python train.py --arch="conformer" --hop_length=160 --spec_augment=true --targets=["voice"] --fused_qkv=true --width=256 --mixing="mixup" --init="torch_default" --residual_init="none" --optimizer="soap" --precondition_frequency=16 --max_precond_dim=1536 --adamw_lr_other_params=0.00075 --warmup_steps=420
Rows from block 6, named by matrix and row number. Rows with one number belong to one attention dimension. Each number is 128 + 24 x the weight over its row's rms, rounded and kept within 0 to 255. All counts start at 0. Numbers have three digits each. After the name is the row's rms in percent of the matrix's.
# v: attention query, key and value (stacked) (model.blocks.6.attn.qkv.weight, 768x256, the v third), inputs 128-255
# proj: attention output (model.blocks.6.attn.proj.weight, 256x256, transposed), outputs 128-255
v.165 091:150082056147116114105100112111117115090155111135115090090125109129153126122124107153173124147123179079151122154140152122155132140136176145169142109152154142100116101172167141123117129135081099144157145151135080119084116147092112138147134105089126164134134129121135160153113101070156120138128145123117108081118154112108124166129145112149125114141139107129161107117098119107123171163127
proj.165 094:097137160114136106132163162144132117172138150116142138144143130141100106124156143113142140159119091117131132101136141144103118123120137104107078153084142151155168167110078139127146177125133162130078164164130188164163119134134146088125130150157121102099171155090106150115159131213123115170122135149142099137136137085134124098099114158095166092158091105120107130128152138135112103128125
v.166 164:112096131132089152134107158115126098142097134121131126122133178107125135147114134126122110134116109127125144100117114136154105144099099129112087135106136155147103106108110109139102147137168151138255157129150152097184110144124147127135132159133094125130145139090141115152126138168129077115122096114138126132122129100107108126136124101102159095142121139178075206142145134143129136162154
proj.166 146:087092123131151188148158114121144172060145131146172108149141146143112133101108094125165146156122139102143115155131135129116119153179117114107185126139112103088109128127135122115160142123166133115066135137132145143139124161099140131107134097118141123141081090133117126104160124073124175098130096114109151142130157117140149139121152167151109187118157100076144116141143134150115078115114
v.167 078:131116134105106138136163096114133087119126148096150134133165081147132134113117148119105115103113124129139165113153132166181152114146088119130124131150105110156103164104135144074134105152113121129132096148109103106125088121095144126083102164165130118142147158148111139127123178124146148111121111114148059147144128086131148152097145094089165171128113078147165168159141103128160109134085
proj.167 081:125112152132160124099122148128142152135136110110058131111129191112101136140104094174134170132104121137124099142129178093110121113090152120138128125116097158119123113170098147159110134080163148133132170143140137142121144124125155127135137140133112139105117089145162136133106083102147125138153150139100174098121142157123118118127103165167088088132135143132123120067122161132120169106174
v.168 074:129133172120131086132128141129131139150163126135169089145121125095208114148115091112120124144130109149142112128114127120093143112138157131115053138139174147115127112133106117150113175153160137113145121133151148109110122101130157119125108130151114109126127138116166111106126146131124127157158139089137142115136159069122101137140148110146125153068128139139109130121140126155096111124090
proj.168 070:122123111113134125140107112138107131117088104175133175088148124153118166157148142110112133132104142128122126129145107165122137139119152144162192098121135096151147120148142140126163111127141112128127155156123115095144138120136119172145159101127145176126132109161103146140148147127124128118073145161133142158134098181139139082122130093116159101161181146130123130132077127114145153142114
v.169 082:152139130106150083110149111117163127130102132151124123126104119181110136087112109113103109127109125160125122135128125139123141163146142136159087105084151119119152146080102129111132099109101148173126161137084159126147103138124123078109161127101075123170151102137133176120112108118164099112130116142131108116156139154116173091129083122120122152141137145139137100165071126109140118110135
proj.169 079:104127109143105171150083136158103099116150164127135124123097154094128148160116113124115161107144132128112144111108108131118107116114106095085161135158101139106112081181165116148142132118147111067138124107144145141124117090122133128124120121156138118102094146125122126154143140123123126164110144125100136129098146084140099171108096108134141107076131110087126128120197144165129134130134
v.170 146:129112159106133131128169131119138117137133168161123112133137128142108129152119125136118125101101111148120135137110133093112140096117158165143163119128167111148132175119129112096131151103132123111134111123123091127129164132131120100120113120150152111092141113150101098116145131149164117114153117149136162169134126203130151153150090087160126087149117108133165081143106062124144132121099
proj.170 133:133138097106118107113119110125116144140136175097146128121138137152174110121139129121164132111127172133132127102141112103148120150144112131162119120129095168149121119127090167104155075112092141142162171148117097123125129129180141141151154166147124136154152140144125164138107125133126121160160140146106109114145138150063165128155177166136089166117125180101113168083117148128137123155164
v.171 106:140088140108104104142115168136132142141154154132099133143110154173152105129131126118137094137138135109125139085161137137108135113117117108152146108120141128110136142112130109120130093107075110132136172098105165177155119069160145130138092102145149124131123127124133100106157126118126112090120136127160164108155141127100122162145105102119096184109148130140104175118110104152135153152117
proj.171 114:115212132152144124135118128131108133120094143115113116109143126093124149113109122153128167127121107118136101156090097129128129103149136144130113083100148099150119109120150134121118105150174151144185087132122064081132159164125131101135119147141116158108110140123164099122063097109165149150148172116106132153109167174126161111172113149152140087115091153108131103151136177095161134138142
v.172 078:094174117149149107146110138131139167096151122136156103158116106100118156176112129145136119137141133114103092129151170145124110118150091142105091117100070114110165159134124111168103102143156135070089168120126093134117116109118108158144138086129126079120135124132122114081137108128144141113125139137091135122083128130115123127090092107099139127137108127129130113121107126098133156138091
proj.172 096:127111114114113115160127141117123090180117137122069143138126118153150110108166133065149142140112098148157152146129120111128143143120131134129156158151158144125092090127118139106162157172175126179133119119141119138125141139118113120110146147124115142157138117126109161145117165159105116135133125152185138140130122118112139098139134130120104155165128123129127132128128065155121166107151
v.173 102:123150127118136074133082134140102160117092119161146119108129167122154124143100154126112113198147163133094137121140147128170113101182120163137182134122104144122149118140165125143135175126176123105146107147099106155123121117142105122096037117098112146129136127124148110096120088061120142101153118132148140158099088170131092177163124132100128097122147157132107059121160143152130152121141
proj.173 101:075084105139119169159164108102143136122134098139114139117149101142097126139131103126126144087134127159189112107128111170139135131086112088112060161168168151115091132153139119126153097171141143159107138107136132129172164127141118144088165113156132122131116139099104137132161186118129105129139136101139138117170129134108105113133109151151109160143072087114148138195154091134141103144143
v.174 090:086120136134105112131112101119153120132126097106159147146127120119167164115134144129136139137121097128160143127119127153215131109140091161155103127149134133134106142158090145093073137100138122125165126129143161121131160104126188097116110115141180136103128140129125098106111114147126151156146144150152121112151146151143103102123121132123093164110137137150157128128137128148112123153156
proj.174 093:184123125132132134162175163121115147174116116149155133115126162143120123149099119107101151136134136135130132141124136097019111138160165099116166092105155147152157123122139110143166156159128152145114090110116116138127087138154093132130108154115106184129129123126129157116165131095167101120119139129117185129135119151127138121146144147150134141134121127104131082140130126109161113114111
v.175 066:081116110149160125094112069137110114140096128128108156143095111139120088121133110099091121159104166129148137102122124118128119098126111109092168146105079092122155120098146142124167130157143144140106109133133111178127128171115128127179119121104095140156123143107097121141132130121143098155150089112108156127103150145128102119092150084125111140159115095120116183135149142136089156112155
proj.175 062:115121157124116142164147200128141109155157164128178108105112167129164137138108137153155150094154106128138143159141146148120136136114153131136105108102153142105081123148099099122106141112146142125102133115104168119124080116116106118115133105131155115126132104120125118099136100166088098098108152145115129124131154125161118110113120168133142138136119158123140104159080155124154110145089
v.176 073:144093144138148129142113172159101144132153153071128109128158114114099126134097103169164123141149095087123131138128151127132092123099108105141107127113113143135163172139162120120147107172117155152070159111140129143145120125105106122117149124109130128141127152106115129158130103069137130170132098160132175134103109118145143126140119138157140172121118120090129190101089158118095149121148
proj.176 076:065132147117144149122135075118138124137110105149132138135095121124104148112138134134094138139096154177166109116101126142136136124148140127141140128161154146085096092145131117127092175137168116115172152170104150110106154121132161097117119099111139129142160125148109107137091130173150130087111102106141103150134165147139105118138140115075132096148109135155155099155157132172159101125117
v.177 076:110133120153105152127142129147145085171139092054135131147129144161188108110121127133099162135131121114128162168106120150144119143120150134136096108116134149170132104123125166142131176109133144118121158133131165156080125154119120112126107140147096169134114121174138147140140097067104140105119133152066114091168126093104135146140158077131093145132132143128121113154146148148115117121145
proj.177 076:145140155122148065108097161129089162107100144144137129148138126105121155157141136130171153131105127114160112104130154122135137120152164094127161139107137117130142138140100087101145115172147074136112109120146096118173129077144134109134143105119143080136124142121093100110112109141121099102106126096148128144092132156146138102130086162148161105099117112117149156093074103082149141133079
v.178 082:163164140124112181112160115132129167086091092128117101118119115095169153174181097124177150130131119139119108098139103119103124131135182132111063090094116084101150095116130131119134115133132158148127116115107065136151128125149120102140079138110141144126159136117156092118129146123109110130125112145140178176143117085096149100120103105141142100107139142164092143133115134165182113131166
proj.178 084:073186104119128105133074119135096098139150166128113139136149130157119108108105128103121096116146148107158159140088139167121134143132087168109119130178125148142101126106139057129125107107108074156181136147152161135107159143130155164119112111148118127148091134154109124126142120121157141124132131072089125081153115187119121124138163103106101152116124179107115114100113142109100134143086
v.179 093:118074162114122102150153094099113114116141086122169128123119159135100148138126112147136144142139165142126120109121109136165111120115170136138116146135137114137105093157134120122097105143128101133089125137139076132081095158139117094134139120105124131127144142158123100152077134158083167179097119153116107153143148156140144131095124052110125147130125117111146106089119145146117115111114
proj.179 087:137124098130127171094142155141143114132101128124078133156162095111151129120098112126085100108109123118113159146129146108098155146198097109114125107110118118087145148095142078142176128087172133092120072126146143105132162092115165149121130130128142172119116089100125167117177150150165114111131117122112144117144086085137088123157124178136133126082098094146102115182130110104118150153129
v.180 112:112072120097130117116108063111130127108136139124109133139128100123132135131122131081117153100141145155123104110107126167195115134110097143132163157152114170115144129076123134076118112154104143125105105138132161087121173129130108080127070111089094121106121111120160161104111121171147098162122158100099120113161139177139156134153128062137129157135127121151139140089112099113130099124128
proj.180 131:126197147133107130155146179129125121150110143121158131169133164136123141140110127133137127159117104140117134139109111128082143102150137165106171096129169088126124110146119120152126173102143130104140166086103122171097113094139170164102134183130126128138120148155123095109158104120148139111126099127166157117124075115135113144125098170125093144086146148134123125142110120122130145119155
v.181 081:146149113133115151086108164128117122093112119127142131118152125113160107142110155093107137132140171124122111078154142123141148102104117134115132086112139131102125121132132104153134179134137090078137153093188118115155114153137120167112137125113135125099159143080145128117153143150163148161126133113108155109133176128133154147117053129139121086079099163142165091108141109127161123146139
proj.181 072:120122158142126111158121106154152121168170148133122131147103114128134153139139130160151131135119086164137138143138128147154159136125122102143136116173095123149145135148123149131103108122092148161121136145073128132090131124124152097146132134150102104127112125168154134140071159127095113136160118138176089152128103120146128126155173113123161134170148105115066173124108127120112152108118
v.182 142:145127146145121153119138111115126126147160132133133145100118129132127152135125143116174141111154128115094121133157099147153131118137153144139087135130086144134156145154149147146109107126133107136195122142123107113150065102115120079135128118180154130141139123131112153114084123130124165143109153121120133125165101123121143112094175156109148083126122132166120090127155136109142112127095
proj.182 132:127145112108145071118108078152153109115158101113112132153148157131118102117148120125108102109117086125123122116119150079140120101124101133142154123145141133117117135101151154139141133157131121123092175154143122121119155120146163106144136126118134094120110141098107130133181131126159114122121098156125153134099128157124131148168116102113126155120117112126152180111115087160104125120129
v.183 090:127175104142109145117124134122097174151147120120137140124151160108147077151136110078120099152143131096131107142126134125062107131110154166127072117140121130152113120134140068132122138138135160116115159139154135149121164144154132154161140147103161111105111114102132124117136148170124184124063113121164161142108130111143109103134115115141135148123140123109170153096119103121117064129138
proj.183 086:141097153106123110144113124113161097091137122101122082130116053159121176137145157179133134144113116164138152113145134141186138146162123068119163128108122101110114119126132159142151123146134100132146128137107121103151103113109149137130148051122112137138137117114126141165127152094117059110170130149114076144162090117135127138120163148091150156147104139147104082153114114131124196154144
v.184 078:141139115147138157113127154121159156114113152127089158153127132154144123122135120111117120112117113142110117136104125152136142123112131134130096149105146128126127138098138164184118158108163148145114144129099144106123133150131104109102139145129070115156137133138125090110175121103120119127075108133125107099127140088070118150148121130108123179141117119139115118173062093115116137087106
proj.184 089:137144143128135084124125144109131098063152116127120091124135180118131117153112129150143160142132176094136139086133098090154105122135103132143184121158099128117116099150127134082104068140091132094152142118152120128109144095123128152134133094128150092116131141121152150130067136177130119152165133110120134156145132172144127128139123148146104097108152110102143159104205170135120120158127
v.185 096:136140129125146146150077141132104161150150111146173142103157104146133164154124132157129133092112155100126098098120154122096165140120132122151118102116107105148119144097135107136103114087075121144126120109149109134096085104133103159170177133128154147139151150123150125092123151133096140137169116120116127077131115142126132196141133230087101136119091131081139132137128137098113178118123
proj.185 094:143130112171106115131106139107161099125095149169093114120136127101159125096096116103133130120152135175132122135140112181132117152149122106081125182166160102135134108148142108113148095142164133112142139130123127092158148139132149109114104101127105158105120109177155163143106121102126072107122144146162112141126137129124115072136128080144132144139182130136126166138140138153146112149152
v.186 091:135195134107122168139115175139136173124135105092144103127139114116125089122150101156140151100124180137112129100114164114145157153092125148114128114114132143115131123128135133135127119115114149095124147126146113154085113133101148120114173174081097149177132133067107137156131137168160152138118135160096148116115136123148099119114111133122147173107138106099101121126093115132121123106113
proj.186 091:133102092099122107111127072149142086168125127135116145148104129125101154119096182113152105144133074115111147147140107169139123109149124094123111130126111112116119115129114151138129144149111124145100117112138141129125099138161098103150152073147140097102095135127105129131092147111096118105129095099204095172112111145112084148121142092131133177158073147187108138139116158114101142142129
v.187 089:146108135108120137123135122104139122119098128137123101151115107133139159103144147112134120113117131171137106119118135111150117123069130155117144150161133127109154117115105168112137125136185141121120123097126115121126187164132144149182177125083133120114117138127147109165139103123142039098125082120111136125119134151158134131090122151122081135129129125157140111189130153086108126129173
proj.187 096:121103140125127148115122163106115154159171141137136177141118121128141145123112104106107176124100107089126140132136104157095126147137128136121129100067122114098112114104133060127122129114124123141160118114138173111136093109104137099068113139179139117123173103161108152089130136167104161129144138137142095123150140122130134131154169167168145110122170125102127137146127102135145110138138
v.188 113:113145088107137155156156176126133123159125158124132135146140060126162110100137141143154144181125097136125115106120110140192121132143110114129110151106127119136101146135148153138123136096089125105146140083130128144136109164111103138090123129102091105137142122123106100112128108125114142130108161163107121100108129148138104122124159130140072157131130135112058170122105120127086122104113
proj.188 114:158166133139107080129078104119124128160110128132105081109107199131143165121160122116110141086137149113139138132128128168082140097143164137128152064145116137124159111118102106119149092152093146123137167125098136121124146119152180136127113142117135112119092124159135096141109149124141144146139145115133132120182157149086156126135126083133127082123119123162156175113129128170160101169132
v.189 121:092114126143165196127123124149133108105136125113146115117146129107140127144128126147072150164148113115097126125138133105095098147154075119088137131133112131115147154136172069137131111140092125098093106134142117107125156127133145120077182187091122101102108164103170109155161126148139153154116115111141119112139130048123066138174127133152150155134176137131101163149146178094119118157135
proj.189 137:147118147147102101134145169130124167140126146132121135135125121149119118101121133138152117103111131159115148124126110118125147131115140133214126103125145081176104092150123182089085150124143152133114175131145151142133131100104143179153122103160163111151135110147123146105137140116109150121131130120109126158111131179167171137079155121128128096123092129127126131111100117114131134088141
v.190 074:124133098154122073092109125141121161122171122100162133124139116176172114102139108141130114145115118139158134155139142145105144084132121097116140114153087145141158167133098115127126140119153140123126146099142127165157100106151139121171145126105144151080091108075116089157146139153132152101135134160158164138118161097115134149109113142085122145102162135118108099134129111106148148138131
proj.190 075:117114122106158181138127127110120106149105136145070140133109146106060157109100112104109110123134152121145094123130141141137122141091111132156134133077157097104103128122145147125148131101127123123092112139115108087116114118136151131080102140135109138164176147180136157116089123105138140146154108122133120107113097191136150117169137132160093129157126124160170175117113135152113115143115
v.191 132:108147123132144067126085149115108126112144133111140114150142128110130114137117138118083142107126119126122103098106136161140147119143128128135076155115089124120096110143140081141133118142157147131127133178160103153110137079098133073150141127145139128148115115153131133135140145125112152095110150126153160134116096109093144145148059113124126171109127127107094127146107147140136124095089
proj.191 115:124083131140120170143132119133140128097110124171153150140117120141130129063135144122191103149097159156108134184130135137113117146138156083132132092092138117114112107127140135115110120164153122123087101119109157084137157191106121174110094128131130170073136151146135136127117109136129116156149131104104147163105186128149068135093141081099172121124106096126155129147110126109135122121159
v.192 078:136099083136121105107139137137141161109135115165116122114192128091126118156139154129095094100120127135134125157102106143105100141161112170108105118122162170105134147134169126148144121122179110158088117126113089128163099138108164151139119096119112128148125163156144153107153103100112150127156152132109149114153118130156149110127140096207111119106113128115109141097090141134113130153190
proj.192 077:115161179135125151156119125124115109172124134103159117122091105128150152087092106116150181136121102113133118148146139140139128128095130112149177122139119093165157082131071130096114150156102166139152153126108139149089186127116106121112132144097132126101127094132108101115165168123120120128141095124131112136111142123090096143112094177044157141119126143121143157151172108111124118126083
v.193 103:113133114138099093157099119140134094135151098083088097153108118103108084135104122118130153143142100128151144139136109141122117133124119097138141155167138132114113077103110144106147123124135107134140143129114160110190156129134131116164109139146130111152108096104174133159167137128140089087128127148129135136147138104127159114122094122132146176101159148147148106146122133148109148128065
proj.193 109:167154163142152110100144118128140129088126140188154144135150137137135138138142124120132115128143140104133106126106151125106141112117137154151086093089097108136157140152129125104101081169151143146115126158155122143066091132107106129062109146121119131106166131150117134111105118116101161148132117106133122125116121152129125134099119139124123102144116141109137133098118126091151103135134
v.194 091:158129125116114153107113129115151177134167134139091093118120113103116130115087120118131126135121136098145157122086125098124111128125102147137066118138111102121140135117101127165114151134131145128165161108105096137077114159122145210143116091108117145133125135070125084060170158123108161112149140100153117144116139134102100112187099132124093099134142116102144133186137125153131138194187
proj.194 086:098148137139138090154125122146087107100087105131190158157141162154124111141152170092086138128141124155147117108143120157128136143154172127124201150137148142143097122146160135092157103107128127134114126119135154112138141113151125083133112144165117136108138134164150149153100092086148095178112164169105143115147153145137162107064119109140137143117097122112144106089123135124195121080100
v.195 101:180132126149126159157163122118139130091112121124087113138115133133124160092116135118107141155112132113124143149103149173153167115134115139100166107158173120134085140103126168146147156136143132145142130128133163126141120125139173138144127177144128104095136120147117112164141134173112111070148115142098129119102140134130141155126083172147129147136121160143129121086117124125127110110144
proj.195 114:087159140109099152097095162123118110167170132148141109137154074150130128151137106131145132081151121129152141125117110146117094148131132154155056141103084144115157137169131123123146128127127122133139125130110126122120115097095120137140148125100104083137144151146143125092129141085109156172129102116127125058157117152129158129143183111125111125121136104089131156138120117155147143126130
v.196 068:141142119150168130174129094178137127114117138090130113159135125100133107109134121085155149093163138103127140131113125088149145091118170138103135135128120148078093096132105141154116136173104125076104152103159138105155120093119124136104138132100134157124104093104124164113121128094115121139132117104103093136125129104156135120178111198124118182128132174152125162122191110118166115110136
proj.196 065:121105128130094099107138150106101134157127096149117133101120140137118139123127128137107114165118106161133140120128142159136135147165099131139094107116128092154196167126174134110135157100140112168133109144107122095087160124117123115175138149126127144117124138112148090151134116155120148120138147153159126144140126131081114116100160076123138080128086083108129129141080097143090141113098
v.197 072:093121115083152118120145147154125123134114103085106129153142166134133084133113109194179119153154145114133141141118101124126111088112127125130134152141073116130159129108139140088110106099154114112188175142129137137141086159168136150139126184140109115127114091138153108129128148157125074141145131123134143093144129130183123141138097185130153079115133129136085177168143137120131135112128
proj.197 075:156139177169134168125126117116145146080156164156135137110133133124122192140139124080099160083129116112154110126114155100115097135118123148133108083145162143150122146175104164128153106159146131131101098116125092118103142095079131097117130125119132112112116157103131133125114117113135153135131140130098109091137153138089156108111146120152137156108107156144181153105084152126134109138115
v.198 080:128146129127138128116118127128133142112104152134173140133140090162160100123152138143145177138105141146118109130129125115082099141106137125105149144099160119151122138144148111102103132165115141116115132120149161147137145104158113081091133109108097146113120121137074140155137130125082149146121137099106113162103126115151145099107134161122107109122127134137101135111138103111116120128150
proj.198 090:144100091126099181145166111111129137155139079143105125119129166114107139096164154101130067146128141133121116160135152160107181116112093091108092129128099131101108108115123139133145115122136159142121141121106139143148144136112113160150139127156145153133133115108158152119106168104149085105140107136160154107154113145133130144148126098136152136105113129090139081135079145144123157135074
v.199 146:100140133114102111136135138099124115172144123130128140107133113121107120116139156132094115153135176147117105174146117119066110151124121120135103098142152115108149108133148121123123134123132144123125146126120108132150104165127146086117125094130107163126107130156132162124090132140116205134103123117121156140089150084116122110103147196096117156132146131106155059150139086112095125172139
proj.199 140:130095127128132197151155146145123105059098149119181133127132153141148130156108129174138160118109124147139122115141178121153144085125153126158108148088145129162105135103131076134145115091129128131115101124153106152126132131140130131126143167133160090102159124130118129138164152135108166109138124160118109113155114134123145120162103131121130144115143150122116103105142163129161105132154
v.200 119:113157103137118079117115101110120131131165059156133119101110134096105145133114127140134115111123191130117099125136153122101149141124127168115127163116131124136126106138139138128113168148104134139144139137113087158160121160133136081088074147102112109121147168150164103103131130162153065120123162118134123156114104154156134110138110101126119116147148120098141097124090109113091123149097
proj.200 118:109081135130131176143134189158143145151104125088121163121136130177143131132122129122095157058122083108097134142138120163193135135136128099134146123142134127129090146107138084120115141125126137110105123118118136114112156102139136130174153099138139179140096090111131138135154136122138161133141121109114126104116126094077096179114113138102152139152094099201137154138137183130131147132107
v.201 078:097158126117130086133152129155139117120123134146150102125134068116133116099087153164144115116151133082094142175088146150182121080138127136151144120107132162115106162133104134158169146134156116130163112098115114125119137092074096138104105107156163164126155109162135136133126101150150112107143119142095141106118129138197123162095110137144108093067160139125107156093098112134140136127162
proj.201 083:176138132152127166125123182121118144139157114137120149117156184117162137135139133126119149140137129173146104090163103094074120141132121133095098179151140113114173090115116119085083113126068152118135169153170162141124145142193147118115128158061119106156149161126100128117155123128120123164132132102182105129150143118089159110145104114114181144156106141105145111149170139138097102088090
v.202 122:124169145114143104142155136140114077110089128086090120124111151128120109100123131119110174179134130140136141108115129113097154122148119112103130136114125112130124099130118127136139177124120100095188108124118172124157112129125103104116115163131138151145154123140133153141096124105142043148138133107142115146128177138109114132123125162118151147137129149118167061080127087127163106099129
proj.202 120:146123142145120141112085129119154148138136103146134147125157107144142109146145132112132071118138107167108133152156118152202101113117123109149097107110111152151150154103140151165151084121139117113130157145161128096131163129126118102152161083135129118127141170102121133112141137151159170128140158139105148141129071113161134086150129077134155120133122094117108182181144158152099170126129
v.203 077:120136143180118134145127130138148148139136150154143112149060125149163138099127164131119131159148210119140112111131125095144105179083089129117164124089168122109094119123114138121138142134142093108122151123133126138102160107132101122179093164152162135096084114122107151118125155153095113082126078148119060138092154096187146094147150094131092139117079135116124128112123138133113115143107
proj.203 079:144141141110116112155138148120100101096078096124160135123166102127129152163166119118126106120073104133113155130135126138098115102170131128125127115130061135098159098143120168164165144136115128140152133125143119114126082123129135123085170060145071075098167129127126122153151114113123157163143135124134172093152099194125126127124138179163119118127161124147110122104136124133142098112118
v.204 107:140117126143117087148141164130132102109133160193117120134135127094118168154097112137132088177128144127132113105128120110100119124095134130135101132139125099133139141157132134128088098147109104162112190173134147094175114100115145127074179117128128203147128120144137134137115141156134147115164120093116094112118107114083156096108126162112167104123136114140150096113146119105133137163088
proj.204 098:110079129125149118144122100182152144111152083050077147128118141159123097132139148175108148118089123116112139138167134111172138175176118112117110142113129120149115116112137134136132168115171133122094087134112091167103117152105113119169125102100123069123137107144093098118089129139121128099108121131135146130135122106113106156110116116104129171128127121127123125154156130153111133102170
v.205 083:165123132142128147106090102127130131115125107117127122116132166095113116131117152112086146133083158079143167095110166119119157153102101103146131121160130173128083125146144135096101072091112115108177180133135125144151112114133152148143118150148137154125115119139129121092148137119136104112114151108106130163151155117138111140117151131142140087111118155153136160180096138112123139128126
proj.205 078:116113145152136076137132162163093095155104153144138138146144101148114151141136143150114136105166094172100123150101107152134080102171128150134134132075134108148120134114135146155157161143140127161081107110112134110130154138110137093156100132133129117136161135139148115152079164139118153163153106143134128068124121131089145147138100180102143143111142098125141135083156131135164111127097
v.206 128:117114138137141139125124160139110119126110107103132154139117120135144150120138097096132142131158138142095099131141107125113130119100149132136136139103140124157122113128148109118170117093102092127165111121152124135148125150140095134134125137138159084109112133113124150165105117141131093116124096150116173156150147127116108167108095067123094114122143162099118001099180124143137143106107
proj.206 136:138184107104120097127136122102104161149131191154155114065139110123133114135132154149122121163154115128120136143115101096094133144150110109132155110117116140105109124119139130102091143125167160158132156103087124127128149110117174119132099117107122178153126131134165095084136134109129153137137162089159121108145133165119128114160161110136137142144090103142145153171075134121162125161138
v.207 135:113130103165116105129174124108116091130127093123166138154086183091107126124128118138102147102121117134110152120097102132111121114122086138163165144118134110127089087098137118163138098106176119149067096127114167141128154132133171100116124154111160134163174172146115151145127128102155077097116092101142134118166150123166122108119072111104163131148105146142121128134147130127146130104095
proj.207 125:114079129126132142150107128148141149118105140147154124124154094156161112125119128143133096125146153142157084149111124158132129171137122120119107140133155164138184164120132098090159132143107154125161130134161125107135098131144094145123133099122129146095110115109138107072143129160129124140125142161097107149109094101105110140133186130116147139143171104122135135153126122123074121151116
v.208 080:165146107133114116163117137132146145142104103132039125104124076109163116158101145125161126113077098098150113137132105152115154162135125097093119074129099158130130151101170109105131083128144134109154111152141112127177110116089101181144145178126109119133108108119127139126110132119131201129128173134115069113134104138160170149100136163103154150093130126127118118157132129100129100100127
proj.208 082:118098140130152133102108121110115114113153159116201122144137159146084113089167145138139149113160164145119155142144139155139084073130159171126089153118169099164126098153110158122136182105090136135112187116138169128090131118160170087120088085126137121109140096137097105144130118145147080086116101100136169140114144142098130116129103111121109081136127123112116137116128120149141132151128
v.209 088:140123163126131154163136146128159100141089137143123147128129143137101162113125106134144092130110129158111122143145146113117140113106099138134169105134097101166099122128112152120140164108120110147103102147124128124144160166081108079133158145152108111157134134126151124144133154157172072098099118086155077128113150169128122136128162166075096115125151086132126125073134130111112096168122
proj.209 084:095150076138124135104137121139122167109139123118139104092137144136170124189096133128119136109176170127118112107130101121136114131115093128126122137127122129096119159137158124144116104119128149122134129130122135109106116095162108156112121127067106142106149134140125148108139103095121138172159116148116179090124119106135132121104090130165127128138138151136118123136137145144111140121149
v.210 099:124218161146113153142118109128124143102122110072170110131157139153148125157127102113112158125128110121145118170131115135073160091169126118132123107130104125127138162137095137117150125146102115138077105122148131106105112125156128149103135165120134077151078122119169107119138105126150187117149147150128166140138091155114112129163163165134114112087175126106114112127113137114140127158103
proj.210 092:105103137112142140115102130104129127138152168165133124127117161128148142108127140129197121134127127156102141126117135106169148156083149149140102135119151111111115124106144139133117110098135137137171143128083128138096152135106117106139131113127089144109119153106077133115134137131094135120075148099109103160138156165125154107079098042166150129134061112147128111159100136113143137132124
v.211 100:102130104143112124133124135110127135123111134128076141127121125091146136101103156160121142093108118146109141101121114144125099172129116131093104135135158106088098059107089123123116126148127123159094142142121161144114132121143115108139158108165131145147181144138138144108094119135110095140113129136128132110126109130156156168100120084158098103118152135161087075093078139154087124151163
proj.211 101:160145126102109142111144160113096106085099140138180122119121175134100127120158089087136125130117118104109123165120130109103144053101141126136126119124141108164144148130150119126111108126132118120133113133137145103139132111118109149103123137063138130115091127122135098110170136128131169087123121110130153170130126087096112091137140118071164093144149158072148093142171116129164116093096
v.212 073:117126151101109091166145119126137149163121114103112147126140133141132138151156142125166132115091100101164078179146076119105127094095123126142171163149170154167133132120149133152069139109160131142141132156130106153138104127143104117154175182142141099096114118158074155127117140137146086088138123150147118151124147155148139143130116180140129153131152153117112106161154126133126116077108
proj.212 086:148155125136146172076106116131142093071109155144136108139146111138112123128105123143077101123155116144103144131127168138154133120149139142100079105109111110086132116132117114143119140137128099124128146088134140075113142134107125135092131066099112135140155105090167112167137111134105204136128123120121119106098090124121140117141152111101137120116107136154113152084102112124137131172132
v.213 094:111122156110096105127146126122095148074122093143113123140155129059118121128155127126121124165115153138113098083169106109126133105149129110144120109113140122140131120136126086114128081110111139120158158100144131126148118117116139171146103120096127137140133196091128149118096089152113112170141115131151117180101107123117159147130147148171163097090136141118135129104151149127178143137165
proj.213 099:095154098148136148118103103148144102182133174126118119126085095198128095106096116118138097136103076121135159139113143167151140154097123153057132141146124153098091095115154123151109202149160123153132116107106103116125130115170167095114134138124139109134133087129129098131140170107122142101122131148103145112140132114126109131157102121087098180169117100141142108116113087150100110109114
v.214 088:087140154139111163124135128104121082102129083134117127119151171139131157136105133143135162131149145170172114142131140159111147108180146116145113118100155087153134126146128113167105136111129123136120149154151149156109141123109083200110164098149179136115142133180141136076133116119179086112142145138123112135105078111125125166152129132120151138162152135129086118087129121110123118120127
proj.214 090:146095138139141109121100160170143169162079194161128182122128122136137170126144116095131090126141135107106127107116107102145126164089136134128129138118107116133096102155127135136109101178111122135150090150130143088162112122144108132102121111088078097138131127091119122182128146153130139118103153133127134115133140108124152102098160125098138099112103096127131122182116118126103132095162
v.215 104:130131128142124135166142111149184118128123078071097132120122120149148116125170121127135120102144130120119088167108136119157124124136108130124159185105110139111125106147162116132116152102219113106191095140126159116128112139144189141150132116136103128127094107142146116125139125082124137118120129125126137084130137081121138184107116148117111147096135150165137144165134166134099120085111
proj.215 126:134205170111153146102108184108113101124170153133151143145123118116159154137053124127154145120176109104126154105135141126139095160098143141126130120166128134131129132127092111130111098131063135133086109143161123131104119114126114109131177134125128094107168129112132107099134116162126111109166089127129108126134136206140096074093111122129167133142139124123122141110100097101180123136164
v.216 078:137146113109134091108083106110147135129129122118130131074116102160134118143116077080173127125108091141084082136133139145113152147095145109112140123114121112153109136159103112134143128116151085172096138088134197142124097142133088130082096165159159133106139142132145149111123132140088142118154112107150069148104115125118124124132136129132123110115083164142169123132130114119129151109131
proj.216 082:099152158141115187120165089151094139143122135176109101153171128112113144113148165160090117129134139099160174136121137138118139090175097156103142128137124169098157123095111074130134105122172136101132123138121074094156164096147163128185134096157108141161107110114134099144120109117192112153106171123102182104131137134128166122119110122137110130119171098127103128118106158135103139138109